A small image classifier, trained from scratch: trained on photos of arthropod specimens (BIOSCAN-5M).
Rows from block 2 of a small image classifier, named by matrix and row number. Rows with one number belong to one neuron. Each number is 500 + 25 x the weight over its row's rms, rounded and kept within 0 to 999. All counts start at 0. Numbers have three digits each.
After each neuron's rows are labels from the 100 images, of 14976, where the neuron reaches its highest value: "strongest on" is what is common among them. Only what is clearly more common there than usual is listed. The data: photos of arthropod specimens (BIOSCAN-5M). In brackets: how many of the 100, against the usual share in percent.
# fc1: MLP up (model.blocks.2.mlp.fc1.weight, 1536x384), inputs 0-95
# fc2: MLP down (model.blocks.2.mlp.fc2.weight, 384x1536, transposed), outputs 0-95

fc1.41:506498563519476560495495480479472512493497494527484515448494538497536502442497484505489503492503509554490512487522507500516488466454520508480520511507483494493484556514519502500510503465525449505527522473484460485492513489480537483502497506413495510511485494506547494530520456578500507489
fc2.41:471520504492503529471515534532486482473462520474517469489497481510477548468508530526530443537490519468483525508464492497486505529512512549518507486503529499523492539524472529524510467536481515475521529550523470505514469476473534492477487500473519491515497495491483537449512509516497488524
strongest on: order Coleoptera (45 vs 16.8)

fc1.225:489487541520487502503499498476502489475513504485437538500526519516497512501472476505472525504499511543455526493490475525502517482469440490474519499485479508484557522537476494484484513479475471521536476490509472472521515482493490478517515504501453529496480523482494520500504496497443516464
fc2.225:506484496517508500512504443486527462507519522533476492506541535515498470500497522504486526459571498504533519478501484514480510510486419473500495508498519497476489487495515478469511520483493475526494436502496516455486492494498469518589501476498487486492521490486488523523490477493435510485
strongest on: order Lepidoptera (37 vs 7.3)

fc1.293:560515554502470553474467478495491516484517484464468499454522522506564470496507484502502553475512493562486527485517517498476540480454489523477494503504491490485476518512515515500534534494526475543495502454489456495532514496505501513492492508467475536474500468528472525502486491498480497500
fc2.293:547467515481492460501483480511498509470547528522488518482510485465474480464555537541470526472524543532468537515502495482498537506529475481511518501522490481536482484533539524534511536505526495514474480511467498515479546525476473547523512493470516488463527506516506487503508507508498503478
strongest on: class Arachnida (30 vs 4)

fc1.18:491476457528481494502475482524500475517439485543537535511494473483459521473472516491478474496534513459495496510499530565525497473489523442517477535522458556515471522469525484507514471482539506465479522480544511502487462478482513454550495516479503489513503531468539479502531480507508525522
fc2.18:506500483501503501520496501505511502478484447498491507463505454498542521548527513538527465528496503470474502540478537529484507498505484482455477513522493523505503474501520487548480504512500523451499521508485511501490450525526505479509546547488541473505459545475522485485452526500486547460
strongest on: order Psocodea (28 vs 3.7); order Lepidoptera (25 vs 7.3)

fc1.239:488482503502482488482509500469498524521498497529484531515471493497508481454489465502480514487544501510516519510528516530559459492464511507512503555500511535514515550519488484471494518441504459526487507500512467479513526509532518515493497479457468522474479546496547515530556431570481493491
fc2.239:498483523485474507497493493499520512527490484503530511507518527536515495526451487499503535525491533461552476452511476496511504513487493495504492477512493491457498465532531493459489547544505520517537496519483430517490491485521486487502497486490482494486492471502466487505510492529497507503
strongest on: order Hymenoptera (66 vs 20.5)

fc1.661:541496509487452509453470419474508464518487465514509512500486496476506490486506499501497470504512496519438496482523544491490536460483503461454475516530529516506525532488519463467500506491480487518484512537542465434497464502503511471494478507455533459455497511470511501528494479508481467510
fc2.661:474547495509484525491522539508486499507469473477505492506474453503490525488497464507525452559461501502459479541484545524500456499522530518474510509489509525549510529494466502547480472492500508457491539489537522494522480510497542467464517518503522507522452543488547509475508528483514495495
strongest on: order Coleoptera (73 vs 16.8)

fc1.170:466515497503502473493555520511492498491496512515497505532488528480478496522504487491502484514515523475503483487458513549495481507499512505518492487491495545508569481475452496480481499530471519497481437541524524492502514500476477527518514545513448513507495508486486501491507515489503519510
fc2.170:489530490533531522519544478485505446473512485503450459479520479499520512504482509494498450495533472500494502505476525521443509513495481498501499486502530503498502514466461492508517471494496468491472464489539501454524478507511489494543529512532498504507490509485498559491499507470463503484
strongest on: order Diptera (61 vs 30.6)

fc1.618:497517511516502476483511506455491494495499429499504506532511485511493495483505526554481502517531520500477454461498461506549463488488466515533470497506475487545477535467509525527545508489527510512550492469487495519499497537513481486512445504459483509499508559509516513491540480563499521496
fc2.618:503496496474491503539525538521473540512487484455488480455479497511519562508467485492562459519481489502526494499439523482482476492486521524494486516535483486487526484492512527491486495506480512442490521508481505546511495521523479493464515492517507500474490512522506498456486493474529514488
strongest on: order Diptera (60 vs 30.6)

fc1.25:495513512498509493507560517532478498471526499491501510506474532535478510484495522509526475511525512486509491479512478462526474541469489523553510492475533484522511498501474536519488515497454495526502464537472490526523499489506450542452488505482539534510496532532498559473539496500482448503
fc2.25:511538506493485496472541523521478502479487508488515482475496474485464529503539513546520447528487534472461496522446501488462526500538521508488538478523513490560494518533480527546496484540526500465526512517507481518519476498481502495471491533470516513488486523510511522454529532519509478480
strongest on: order Hemiptera (48 vs 11.3)

fc1.68:486482519488530519496504553524510541522496516476494481466479498526522485463509478486511529500517478518558506493540460516522458534481519525531532512455524513488464508523484500494500517477507465522506530494430493532481544493505528544471513457497469510487483494535495502512533491552509490484
fc2.68:504487480520522486508494504497487522475528473495477499529471498486530465540507491451469542502499480533521507516528497503528465486459529520485486490484471504458494502481494519493517492535507479542485482540497497524503536518529481523506534520531534534512468503533462469519469446475544488552
strongest on: order Coleoptera (76 vs 16.8)

fc1.696:483516482514521456523530534521483511480507477519526481541503497502487509517507530514492471521461529461525484509480487507520465520521512504541479501508462495525466458464504561569514480517518530458485481486483529573486514506494489474518487526515524513527522500516512482476514514482548526542
fc2.696:508501502482491491551512510485501524484505476475453492469497456502529519508512481462536483532474455548477502525478549491472470492505515502477506514508497493524515484455512496540476506497498510477460515490491548520504516547526497504471544501555540504485463537514523494494486496440510502483
strongest on: order Lepidoptera (46 vs 7.3)

fc1.690:495464490507493462541498505480497486518482492556522526526494485547496548501488543491494482485499517481520553547508511541530492523462488508573498566523479522470451452511521526518522472476544483491467485486503477520471472482507483483526485491469491469527514503478550511508512470499506533505
fc2.690:502509481506503505550508523507494521490472437484484503483485460485555515552493475475524478542481473503504474535480554509501474479493513495449463503509480512473508480478503497531477493538518505460494519504496536513501460548545496466488554539525540509502449550501527486485447519460514525485
strongest on: order Lepidoptera (29 vs 7.3)

fc1.682:520502509513470467495495466484480492490500467530484527537515495487498487489506489537477542511549524503459470478498521500569514463482497494527473519532479488540522507483530487481529517497514505513517494477524446462491490550546510484514476510441474502498507554490543500510599483514474502504
fc2.682:548473517473474470520510508516499550494505475493506511462498504485526514523514529521534517508501501484517512520469520464491516487505482488477470518548478472491499453499558517509492548533519504485508489516453519541487474520517442509499525524497530507452488517536513471490469521512515512469
strongest on: order Lepidoptera (27 vs 7.3)

fc1.169:486489533491510539511545500502478489500503489474502498464455514511504511448476521503536464479475516518491516490491471494492483505464502509465509500470516512481503504514469521513516489469488456497504480533462448510537476467514479520489487482453517524491480488514492543488489466561496487484
fc2.169:513490494504523490449497498533484479489496532518538495486505506487467514474512520552484479495539560444485488491466457495497540509527477508525517480527510489520480505560504526508525490516519493496542477516489434502484487453464478506532474494435484493498525489497484519473529520557492504498
strongest on: order Hemiptera (37 vs 11.3)

fc1.693:463470488501521506519549505514511489487490509489474497496494533505494525466474506496484457456477508501492545542482483547481487497466483469514529505481482536475555452541457491504482481475471458482508481523499502497515504448486481482526524492513500500516481492494489477489479492540487519479
fc2.693:479521510500502508557513470462521470532507466485465479497531505528540510527466467456512462495503474527542498509501537506469458502462483504454473542475546496463521511467484473474481494474498499504475487479518529475520521542539507494514532489536509489498476521487527549518464463461466485495
strongest on: order Diptera (86 vs 30.6)

fc1.328:516519522520495510493483493487478528487525468486485488510516495489530456473515478538490555511526516518477498467513485513524501488474498531496497498492477497522490515503522516499546527475525478537521489462495449493511529515525497498499475491442449538508495523524487521490542474534496515499
fc2.328:502484493492500504460480527533483515521474518498568521500482534505470511479488511541510501497498543436514483495489475504530519502501505505506500503512474507513488489544519522485498503507512523482561523515481448527482477459476498483499457490437465495499531469504502474478519504567524521509
strongest on: class Arachnida (27 vs 4)

fc1.298:516497552486495536475484513469504530511511499483473492470492521514554467476500470498506541499529482551519497451543501504519487508465504529502519510482518509508486546515502489484500531477505454568517518495473471494504527509498516530472503489464475511459482506522507534526533473540476487491
fc2.298:499477487510504490464473512507485523477514510506501515544475490486503451508514484486467560529490518513479490510541474502543487476491526506540533467491465505496503493518511515517502511539528498542504501536491469528491547484506489508504514517508521521510487495524470456517523495502541492531
strongest on: order Hemiptera (30 vs 11.3)

fc1.732:468483500515494492508556501493513470476504519492472512497471539510482528496475509500481460505488523498480523512478496544500499495458481467513534508488490549491568466536472497503468486495474476491498454524521485494514485463477480481533523515511493523519476503479488510495487495514481510486
fc2.732:473544490520514521532539482478508456529493491478479462488517493527494530486462463482515435511508478510521484490478520528461473499487493506465490513481546512490523522480458484480491467480489497486491498479543510471527502517488512484508499487524502491513477490480525568491491485481466495488
strongest on: order Diptera (85 vs 30.6)

fc1.505:509478525530490547518497485522467512500510488498487521461498527517528498437475486489511523469533515535492557511518518510495506498444506520474525532488497499475509497540500502482519513441514420533490491491491423484512506490509503510505493463452475529498475482501498523507518447553477510482
fc2.505:521524506523487492507547501509467501483533466500497463511488491446519469515494512522464516503507534511511507535486515487455522484486503493469493481521496489482499535530461541501532488542512430508496458526532494486541481536522468499510516547469511546478467525534502517474487511482508463489
strongest on: order Coleoptera (43 vs 16.8)

fc1.104:538496495468501521476493491506503493505522491446495504455510492574514507506514522504512506502520481532512505527527469446522510540506452508506506519474534469512492568509514507498496526482478498537519496520441501510509488528517471524454497481481555504455507512539494572514529479501480443480
fc2.104:505518522488492496445515528535474502484491518504544494512484490458466509477515503538482470522496559470465474509480474468501529488534516509530541460511533479543490526550486537528507493541549492493544510524510465513508505468470511490476465511454490502497506498509498522464540535538511474507
strongest on: order Lepidoptera (31 vs 7.3)

fc1.181:556523536487470549473468470497509517501507483475480482464506513489554487522520486503498519475481492550480525503534528511455557485463495511450498498518482504492461509499530516515522522501545491523484517439502480492511505509496511480496492509473496505475520477515455507498473495481489495512
fc2.181:535465502487498469486465480497514514507539544521503532498507501469474467466534512523474528469515523545482515496525483504518523496507473468523525495505470508524496458521551496514495538486523507503481501497456513506471569512490484526520493484472504483481530483503509463526528494504500522476
strongest on: order Hemiptera (43 vs 11.3)

fc1.409:545486490475486558486485476541528480517491496438478488430498490521536495482515517501505503416504474557475573551529488513438561502484450478471514509492499518450498482564509483480509514460498449525526517489497485478494471487538498490501491423508516499469513450504433503509480478493461488467
fc2.409:481508493500511520526500506488517478484480455486466495480509477515558537559535499482525460503490477536512522491495489509498470528454506519477473489482521512442496514476486483511489479518491529478462524521510517494502506549571532500483556514520552484526455507463471526502469465474484508502
strongest on: order Diptera (62 vs 30.6)

fc1.521:506509550528498529499539510499480530483500499478480522463419536506500488480469439500505492521529497523504496459507495532518501486466500488487527484481495559492520527504494483493492517492487474508518531494497485500512526486501531501481514505483512535490460515522497500515533489511492468486
fc2.521:490557476527482510488535532500468525517492506487517499509477464484483488490495470517504485550455530498470475511489517525482492465526545480497527489509468528548535504523469505533470475514511479464502528471532492497531508509493513464466501514496498548500471518516532479480544534495530496462
strongest on: order Hymenoptera (42 vs 20.5)

fc1.352:501486524516502531502528513515465511491491489470475507469467515511530499431481493517497483451515520549509548525516457537505481498462492485516520530477483540479506524529478502507504497430500427514542505490448452514535517479529505493523490465462482542495483488511498504507552449578485513476
fc2.352:474506498509491520439480499483526494488468515516515534499506471527516491533523482525503502548482515456475463464524440524512500493519498480546528456500497523483509484508510459532471512534513528489537528504506460486489479443520530476496519505496511483527481476465459486521544533556493522477
strongest on: order Hymenoptera (46 vs 20.5)

fc1.30:510530554515517550498545527520489530470517497436469510456442539513498480477490460500503500508547506534510504465508481519491512512458490500491517468466500535498503518506486515506502524496492479527509513483483478508508538490493507538469507494488506538498483498545453514493537515516488478485
fc2.30:497559488519478505487553533502458534510502505465517483506472480493472492497496482518506486534453518496484486506476504509469497473517555502492529494510475514545528522516461523523479479513507463476510511499535496517540499504494501479454485523489497567488479511534516490469532516504535474483
strongest on: order Hymenoptera (48 vs 20.5)

fc1.24:525502518492457521490512474466508504500526535503473520477477530488504493521503459471507498517506465525477497494506534457492543491502495509499530503503556502472548507516474478476477529521454501520488506532535501467525504491492496523425527516506529493476489482507504515526470518464462419492
fc2.24:503551525493435515511572520488483541521508477454509473513484508487510505516476499495510485492451499497521501496489504474476497491475541510481490497489506487484517527497462520478488491514500469488502506498536501507555489508509494493442508506495495553465496499539500510486494488501523448516
strongest on: order Diptera (65 vs 30.6)

fc1.395:476498504517525511523509541521491496454523494462483516502563536509478515498473539509491495495490531499486516498464464470485491506468471480485512479463468440509513485506494516529474479489482503492517466502512507532502508472485462467527505504517525516522489504489480492467500514497504530486
fc2.395:491495556466461510521527480451519515489519484479466476487534466511512500510497463461513515527489465535481494520496533437466457493500499504481513511489544441525530497455506482529483537496488496524472476483505535497520512528513484492483529490555527503464466523527517523514503498468480459494
strongest on: order Hymenoptera (66 vs 20.5)

fc1.700:461498514493490498470479506467511557536514522539482497508495511492539466482524431480478536519521470517527486469522509492502459495494525522516526505490521503506513527516501458476481532490496487528511557482504500482505558516487526510478533501497486498481480503506523488532515484541490492494
fc2.700:500502501515462493533499482461518521522523483514475517524498512486540457528470473458487544486475484539540487481543522520507485470465509458501464492487467520452520472475511469457476533504506487516472504476501513492503537528539493501494531478544495520492494496506499465542477479461506507481
strongest on: order Hemiptera (52 vs 11.3)

fc1.8:440497476515537447510528545529490509489516490529525487575514503491507486492505529505482479521499522460537501499488493477546420510476535519541489527495474470541473472473501555560495491489505502476479475501492507572496522516486497493504484514483513521521487511510535488472544486540549528522
fc2.8:485508508487494503540513506474509508482492495473448489481502449518524524500515468442526482536476438548477498525489542487484452500510516520485511516485513487530512505449493488543486493482493513490460512492507549510510516527509505498474545495570542504501466539504522512502490482448503492506
strongest on: order Hemiptera (29 vs 11.3)

fc1.192:522477504532484514490520473509496502494498507519454543463469513516525485482487462485484503458557503554471537529521511555504531479460485490503532527505498554474536523531482472458487509482475455546513493506489464446501503517501510507508512481479473510490478507486504511536535467508442502466
fc2.192:486515452558551511522499484510496441531506469528489487505507527495536494529466501503471464449544524506553495472491493562478511500445475490479455498502493547432493512513480494440520463508489478496486480495514474462491504519540503507562517475487478492536503496461472512504470470489479529487
strongest on: order Hymenoptera (64 vs 20.5)

fc1.596:534523513502500542503521499535516543490513472482515485468476493501515490494524488516531514488477495524489519498524515507454547504489501548453477468519477505483461456491520537520572514516549494513475497455473492509500537467498497522483483494508483494496537460534450501489498522492505505528
fc2.596:552478490497510452494502502507480522469541523494459499469486455476487487474550512516496524513511489548454517520474511495475508489526501497511536498536462492544502474486517521548506506504512480494466483505476525531493550524494454539509530495516535526474490527533511479494519520477526506470
strongest on: class Arachnida (32 vs 4)

fc1.165:488484512506532530522488502524497493479495504486467509468537516533481530461475496519458519483478508518470525510488443519488476499490452460507538469466473512485529500542489486507476485477491467494573504474455513484517494450500492451537510478513483513519488504491473506487504503543485520443
fc2.165:499472506501499499524465450470553479532511511527477516492543538531516491503476507476497514454527488518538514474527491521499499519471442478500463530489501509467494463488538451453496526462487519513481490480478508471469508510517498517534507466518475452507530487466490497542489468485454532487
strongest on: order Hemiptera (38 vs 11.3)

fc1.589:485467494498534516497511501578487505510493479496494489493485490495516485412491484511499499428494496521506532537513484529478464499463521482494507528488487522486513487533490487505512494424502433509519517490452464490506511487556520489513487426457495507496496478496484493511546447591500501471
fc2.589:479500500517492514440474491484527481505478522535514546511510481520506480530504471506486510539496509464482456441532439533520492495523477466553535444488497526485502477504515453526476518529528526500543519498499480477484488440513521478515496478499497480529490461459466486534553528549485526477
strongest on: order Hymenoptera (44 vs 20.5)

fc1.698:546488501528484515529489452520499477504527492495478502472520487525506508469486521525506532450503507545448535530508489475461550490486458529481495511510507471477521460544503506477530505479500469533513464513490449467502474496546468501503483459487482497505521494492462533481486475526447503488
fc2.698:476513543461463546527510490493531487511483473495526498497544533522544530540512521532537461473495540494547516510491497485489527519479467497482461496487545483442513515535510477481464524512487526485519519505505496480505485537543525479484524527465512450488494510474495527496464483507451489481
strongest on: order Coleoptera (38 vs 16.8)

fc1.389:504489525525506516515524502517461477498452465480503519498437494502487508457466505518514465488485529511495497472491490584495502478455506439466483495497476602507499487500502508511536479474510475480502505485497461501494465484509521482530473501486496525511494517496485493495501488531510508479
fc2.389:462560460561509528456514496479498459482506506516509492525505497502494481489494505522475456496478520470483500500518480589490513489495512485528509484480493574504513528507456477506492469497492480479511519493554463452527488470489552485498508498489480505548518503464463511510510511522482513492
strongest on: order Diptera (65 vs 30.6)

fc1.702:481499538509481486479515501440488505473515489489443531535521522513503505500469482519484524522505522519465515461497492506513492472455466508470505517480477492512549538523484490496492506482478477531523478494545471489530523495514492485513509498486460517482474527481512507501488477504464508481
fc2.702:513484510514516480496517456492510472483532505501490478495516500496494481470512509500475532502568501510493510494494495471473496504508462497501513509507534451492492499494494496498528500490487460541490398505490503486502496497498434519568486493495504517470491491519509541507518507493467482502
strongest on: order Diptera (60 vs 30.6); family Limoniidae (31 vs 1.3)

fc1.295:515495553508470536493531481484471489488491487490495503467474535486530484452490508493526461501486517542475521485505523518513514468450528501445503516506487521483504509526494512503523493466507451509478479516480407478517484508499508508517492499427491518486475487503511528512499456527497510503
fc2.295:487493475527551495478478487529497445485485511519501493517496513511478506481513508485463480475551495485494496496501469515521497529501476533516504485487513510497452535498480513491556463488482490521505463522505487482478492469467498514545484511485489486526515476476478538495501482513481508551
strongest on: order Hemiptera (42 vs 11.3)

fc1.630:468505497517479487488532499471502497467515504503476517540518539475490522525483487497480494534511517491468502486479526533505490480485488508486502516496478505512562508487470501491480497500474515490491448506581515489522517494474470485518520543515454505510467520486510496489477497485489519508
fc2.630:499524503519504509536531471464519466503527492501451472487519493506516491489497490473500483485526466543506517499495523505444484507487474486489490512499528498489518505462482478489500493478497470508458461475536538457519522534517485515536523480541511508489488508489513546517487492453463497476
strongest on: order Diptera (61 vs 30.6)

fc1.387:544529504492509550487506496536510535490507467473523473461485496495519486502519494501542502488483491515496509499525512504445544502496506528459462464516481500507455479481510535514561517522548507505478500454478512514512523489500501524487466510507488505488534462543446493488473532479524497533
fc2.387:556468493491499444512490493502484531479539520504477513475492476478480479480539500508488537508512504560463513527489515490485499483525497484498530513536455484535504460498534520536507518489512488507470480496459528539482558535492451540515517508512526517469492521531522464504520513471525510474
strongest on: class Arachnida (32 vs 4)

fc1.403:495486509516519530495497507514512498488496514455446496470518505518508499479492477504466534476482504552470535528490450548467495484506457468484544491463481527469535496574479488486483504469478459510564502467467511482514509470502499480530522465522442522507488480501468501490495495524463529439
fc2.403:489460490510521499484454458484548457516503530526492512494531539533482497467481506480499505457544485496522515475522474534513492531495435492510500523483506519491482471484528460458515513459481531517498483494477495471465503474484504522560477476505469442525529471454493508539506473509456541505
strongest on: class Arachnida (25 vs 4)

fc1.685:504509542497492544493511504502459506480495485492497525452481521537515490456498508502504494501549519527512501478512472484552467520452507514525509506486511494517476587494499504501521506475513470519524501500441442509519500514493493529486490507385505520491488530526523554504547479564486502490
fc2.685:508513490498510501493521535550457500500485484492541474480490499470506538503493512548512453511514574461501497501434500491472526498492504515482477501544506492494498512574492546506508484545512495460534502523496436519503482513514480488498497511441493497493493499505499518438483515520508499481
strongest on: class Arachnida (25 vs 4)

fc1.448:478456498529498468518470449509493495534490497518503520544519475504481510452472483525482518508486497485466492498516505488546500436499509484484503534526477484503518485528549478495503502457513479485523538470492472469489494507524550454509492476486497503506481527477536477520523459552502501476
fc2.448:495488539469448516498489468492539507521507479525525508515541506494526479537530507563491531506511563478488496550527519485494533495510457472467506521499514481509523491555535473521478569515504513518511494492487469479494488528519494480513534549457502468479474542496528491517492522526463493464
strongest on: order Hemiptera (38 vs 11.3); order Lepidoptera (26 vs 7.3)

fc1.519:483488470487522472485487489524506502510476475472512506532487463506473502469489483528482486488484488483483471497516494573525473463514501436487493513494481576530502505483521487517493506456500514484539549474502527493503499528508524437506485479513518492475487530499508491508523486516514487483
fc2.519:485514491521491514474491484468527470536508543517504511498521508517453485454483484517505477488494510491495497475517491552484511495524479463524531502496501543533515477501505449493482506452489511484500519447513491458495513469458532489516447464504457470520533460457517496524558510519468536458
strongest on: order Hemiptera (28 vs 11.3)

fc1.13:533546518485497538486497482510511526486514485467489458461502518473537459519532477515499518497465489527479497479510515502449540490511507517459480453530484494511482490479517523520518526531534517506493518451489501494518523521475507488492488522508494505486528461537438495487468533487509499538
fc2.13:549479495494492454474479493507497521485545548519487526484497483461457468460543520530468533485513520536463518503507478504500534485529486468538532490524461502547495469519532512532506526491527492500476495498469506518481564498472477535513499489484507501481534497518505466509539509504515510465
strongest on: order Hemiptera (36 vs 11.3); class Arachnida (33 vs 4)

fc1.496:491508530541497510511529493496465476510460468489503517516425504483494506472464506508532464514490521498488497459500519580496501461455523457453477498505480594503504489489501510517536476487516479484496502509509467494495469482508513484537466501480502501508482514476503482498488489518508500508
fc2.496:475558448571523515454520508490479475476500527499500486509482486508459486454502503520485462496480507480456498496503482583481502484513527502534524496491484575542510522493449498515510449480483474472499510493555483469532495457462536498503487505506476526542523494482478507495529514520501516492
strongest on: order Diptera (64 vs 30.6)

fc1.96:507490468512487509486497478506485480503457485488494552503449485513472497488483468485489478525549513493456465466500511601528511463504499441480492498502487623523532571487505453473490500493495494499519530490526494444495489512512520467526511513489490507496486547475508502523519500489482492494
fc2.96:477557479544490521466530497482500477480505491511502485498514471489505477496515519555495469512486546473455501529495503563459527472510502471507508491507494548523531515524471481539483489505484474477493508481543465452532480495508529482508520512483490509515495524475500504492498534520478505451
strongest on: order Hymenoptera (49 vs 20.5)

fc1.419:506516536488489521460527498466504520497534512472475518484470530494502471503491464485517509514527472512502496472512525465499519510474484522487510489480542481491526535514470504494479532499459484524494512526531490498531514498494479542436519508506547508467467518532494530504491501495477424497
fc2.419:512539511487454498481556532517470540511485498464527483478484497497468528517487502525541477522457502463506482488454487470470513491521532509489518481532498480511509499510488526513485494529510491466538510507509495534520465476479481483445462529484491540456492482539504506463518525538524473482
strongest on: order Diptera (66 vs 30.6)

fc1.83:493477497507501510500501507487512514520499497519469521475477498521516499429487476491481513438520490527517565532528482518525478512474483506525530548490500517470507491557493492491499500438504408511510523494474467491504518490536516503490505433471487508511476498504524499517547437596473498469
fc2.83:496482524486484505520494463449549507516514478502461515499526496544530491539475452455511530514491454523520467482530503481501457502482487480481497492484511480462515470446519458492486533497503510528485482480494525498497507518539483503495534499559517500487467512499490502552493484481487503499
strongest on: order Hymenoptera (46 vs 20.5)

fc1.557:479488523520475508486520499450503495492505500481449530526513520498504515469473469505472526501508499519468537493502490533495480483462451503475515515483481508494551508543481485486498503463488462523523472500538499478515511469505489486520505496498443504490462507475514505503488472520446517457
fc2.557:476494502527521513506502461477525451524492495501493494517520524513502486503478485463487512485561477515536499481510496496502477518465462496476475517471540480463498504467487476460511494489497481538490427499506515463498490498519470478577499500507487495502490479491491550523480472487458484516
strongest on: family Limoniidae (31 vs 1.3)

fc1.616:494486497499508524472442486511496497561474472494542503518492466477485494460490520484517497519510480473530488484535525495500483481490534490457469503523514500496431531487541490509530496473545491492487553482521506496497472493501544500497487486497512474476497505502500483518505492533517480511
fc2.616:509447508472528487505453476515529467490502506520488510471524511512507531507516525508506487467555488497507523510499485490520521530499438510497483493511522485481474482501540489503521515493493541506503491519461500506462500499491497528543502504486503419509525500473481515512473496507471533510
strongest on: order Coleoptera (43 vs 16.8)

fc1.253:504493545498496560468526501489496524498500492466472488447465520501555467454505478495494493454502504566504548518513483522500502491458497491476522538483491525470502511543506495493499520444494429538511520496467460511509520497521532502503507442462487523487480478532484494515535447557485503487
fc2.253:475505537476438530501506471451534520534508486523502518518536504534508463520495465538504542506481522499525467514530517504494502486510485461474510510484510500496550484512533456489460558475497501506496503463505487471518500504515510466491512530501491500469491522495522481546511512508478481461
strongest on: order Hymenoptera (43 vs 20.5)

fc1.251:571493498503481529490506482525476486498499467451498516457502483541517524479470512516526512469518519544470558544513499523505554511474466509475480543498488516483479518516520519503559499466545474526480491474483445500528483500538483511509459475455476499479518492517481543495498460500475495495
fc2.251:538507473519496473479519509510460534507530539500501503472482508475469485457516509532502498488502534497492495485463485524467507468502501461519499508547440518523524457515524515504492508496498467453494494482485494511508510488483463510518468477476487530472521480524509460483525514522518530440
strongest on: order Lepidoptera (25 vs 7.3)