config.toml
crop_scale_min = 0.7
targets = ["order"]
norm = "layernorm"
dropout = 0.1
inner_norm = false
width = 384
init = "kaiming_normal"
residual_init = "none"
optimizer = "adamw"
lr = 0.0015
beta1 = 0.95
epochs = 26.3
final_lr_fraction = 0.05
warmup_steps = 800
weight_decay = 0.02
Rows from block 5 of a small image classifier, named by matrix and row number. Rows with one number belong to one neuron. Each number is 128 + 32 x the weight over its row's rms, rounded and kept within 0 to 255. All counts start at 0. Numbers have three digits each. After the name is the row's rms in percent of the matrix's.
After each neuron's rows are labels from the 100 images, of 14976, where the neuron reaches its highest value: "strongest on" is what is common among them; "patch colour" is the nearest of a few named colours to the mean colour under the peak. Only what is clearly more common there than usual is listed. The data: photos of arthropod specimens (BIOSCAN-5M). In brackets: how many of the 100.
# fc1: MLP up (model.blocks.5.mlp.fc1.weight, 1536x384), inputs 320-383
# fc2: MLP down (model.blocks.5.mlp.fc2.weight, 384x1536, transposed), outputs 320-383

fc1.275 097:118143063101110138123102115110131094145101122071171142092072130134149085108169113136125092117172131066090197187151103068131127105075103145235132133107092150134092141110087165110123148154109137
fc2.275 105:176114050100121141124126118148123136108087086102147177098144085120139108112133167143125092092201091070050204131120075057096164156115136135190131119120135115152113197128111154138121100022162124
strongest on: order Hymenoptera (76)
patch colour: grey (27)

fc1.621 112:182145120097119152108162134135158179086104094087125157074095127121122117130098090140135036117161134082096154091136163062148100134123161182165128099131094136146105197129141157111108081103196142
fc2.621 140:193136140093135079147177115149094221106083122139126186094111092070096119138103138098169103086188081139067124093125141098088174175124160126129091156168149104118120166100153107185107077099166161
strongest on: order Coleoptera (55)
patch colour: brown (29)

fc1.557 093:078105081128114118121132099132134079136092094094142142079107115152119061093135132134119096121179091083109203200169103059106129110059128124220130128117129148138117146099117147118114148111118103
fc2.557 121:156119084087115128105102116154082158090088074141149159068112077089123121120103173112124083072197090066099174114138082059081146152092156102172146174116149093126100157087091132156102129040174141
strongest on: order Hymenoptera (64)
patch colour: white (65)

fc1.1 107:184133094092100169097176131146149170088099100075117160070090141123117117140105093135144039130166154065099151102116160050145103138118152182195132118145094140157115194139118158127108088154177138
fc2.1 115:172131115091145095149175114124099213116080109121109184090101086079097108148089176096167099086184095126044128107105110063084187157113141129153103129157136136109122200106133106177100078086186141
strongest on: order Coleoptera (57)
patch colour: brown (32)

fc1.622 094:159130166156120095138160126123098167126136084158092146164140164105105185222123103112134149144094103151147023096035112137156161126208111157087175126128134161162138122098142093164119098117179106
fc2.622 131:127115162120089119205125135121079169146094139135097127100114131061124082158117134105139090061152095184130081114091150123076155122118109121099124111152106137095091142075182072191137087173126123
strongest on: order Hymenoptera (51)
patch colour: white (67)

fc1.282 095:091152064105154129142099125109101094136104139068186117103070151138174067095147165137095128133162122081096202189156091088105142102075093118214109147115104143101089163092104179093143135133091109
fc2.282 110:150106049111114152132130130130103155131076077108136158083097077106142098135114180138135093088189089074076190125118066046087178142119129136188153096122128138133105185112122133149108103039172107
strongest on: order Hymenoptera (70)
patch colour: grey (28)

fc1.402 120:139192083100169157126147179087121114090161209116149112204095162126240129028138157142122223171065147134123112124160142194101102077163077118102104109108083137095109153126148150102152121135044131
fc2.402 139:118132132097144083151177146145099095125160200109149085147157202124172141062113046169170124093140155169161153179180159212112079097108107137099096146181104133125169062109150118157125094161000147
strongest on: order Diptera (81)
patch colour: white (64)

fc1.585 094:175142109095096139099172127147163165099111082094123173070083154146127133139136084141153071123170131064094158115129157056127129132121151170191128118115088145143112205132127151112113084117179126
fc2.585 109:195118131132098134159135128114094203144076120120124200099131109086099105130127145133137101061195082147047122091096140099088172179131147156131140093144151148140093188101147116182130087101173109
strongest on: order Coleoptera (47)
patch colour: brown (29)

fc1.42 107:123164095129166120151120159111100101099159196120157114219118172131253128031116154155114223158076136150145130145173124210108124080149073104098132119137105153127130131115137145113157128132024142
fc2.42 129:108150126097159084155179131153102101110150202096134083154138194127183131090119064185167140095127169185157143195155159199117108077114088149097092150168080109120161080117148111160112099166000158
strongest on: order Diptera (72)
patch colour: white (61)

fc1.486 093:153108167143147082154129114129095123148174104173122120185157138117122184179106109138143167148072101185191065105074114178146174137174123136052172161141159155152143093100133084165120109128166127
fc2.486 110:143110153156071135189109161109086161169105123138130125105133132070129092147112123122132093067158083170143090103106166126079138145121136115088131102166135142104104130082175087185157094167122093
strongest on: order Hymenoptera (48)
patch colour: white (67)

fc1.87 088:144119143155151098196092118132066103125162072149158094132134155128104160196115145140127131140126105139158095127056101141141193105175114126107143167155140155139124123080129106141150099116172096
fc2.87 108:142114140137106127164125120117071171152081123140130138074113107068117102144136131101129064047183073144134111103126128120050133142095140112135121082142150148103073132071143112192126075134137097
strongest on: order Hymenoptera (46)
patch colour: white (63)

fc1.690 089:141122143161128118158122151152099134112151068135086093159135139139119172219132144144108149176085136138158050104012113178145108088178086154094149112135148152134155141115162092138157079129169144
fc2.690 131:135101155177060135195115129109089163180106125139117121114137129071127064149125126113124099071155087172147083104100156126073140135134126115088132081160129161095100133083188095166138084170128095
strongest on: order Hymenoptera (45)
patch colour: white (61)

fc1.555 119:152178057118126109156140101119107114133119151094132160092035168115165164113147108121171124105126105105115150133127085097181134073143077147192164124141068170155107141100088103152114141111081105
fc2.555 143:145097109105146074125150149138101171124080148130113172075109092083134129131163157131121078091186107122047147139108100112085171123105120122184074143128078105127118154103109127171147071090124175
strongest on: order Hemiptera (34)
patch colour: brown (25)

fc1.429 119:147143094134104129149120082130130128152090133119130150080068156113129178113135098128180112085161129110109167131138066101202110109119103148182174112119093141153105134101092093170118157137115139
fc2.429 141:165124130113139106139123128137087173131094174120109179076119125091124145114142122138130099071183123165047136140109122141103161134094124123159114143143088112143121152094108111193143107114109165
strongest on: order Coleoptera (55)
patch colour: brown (27); grey (25)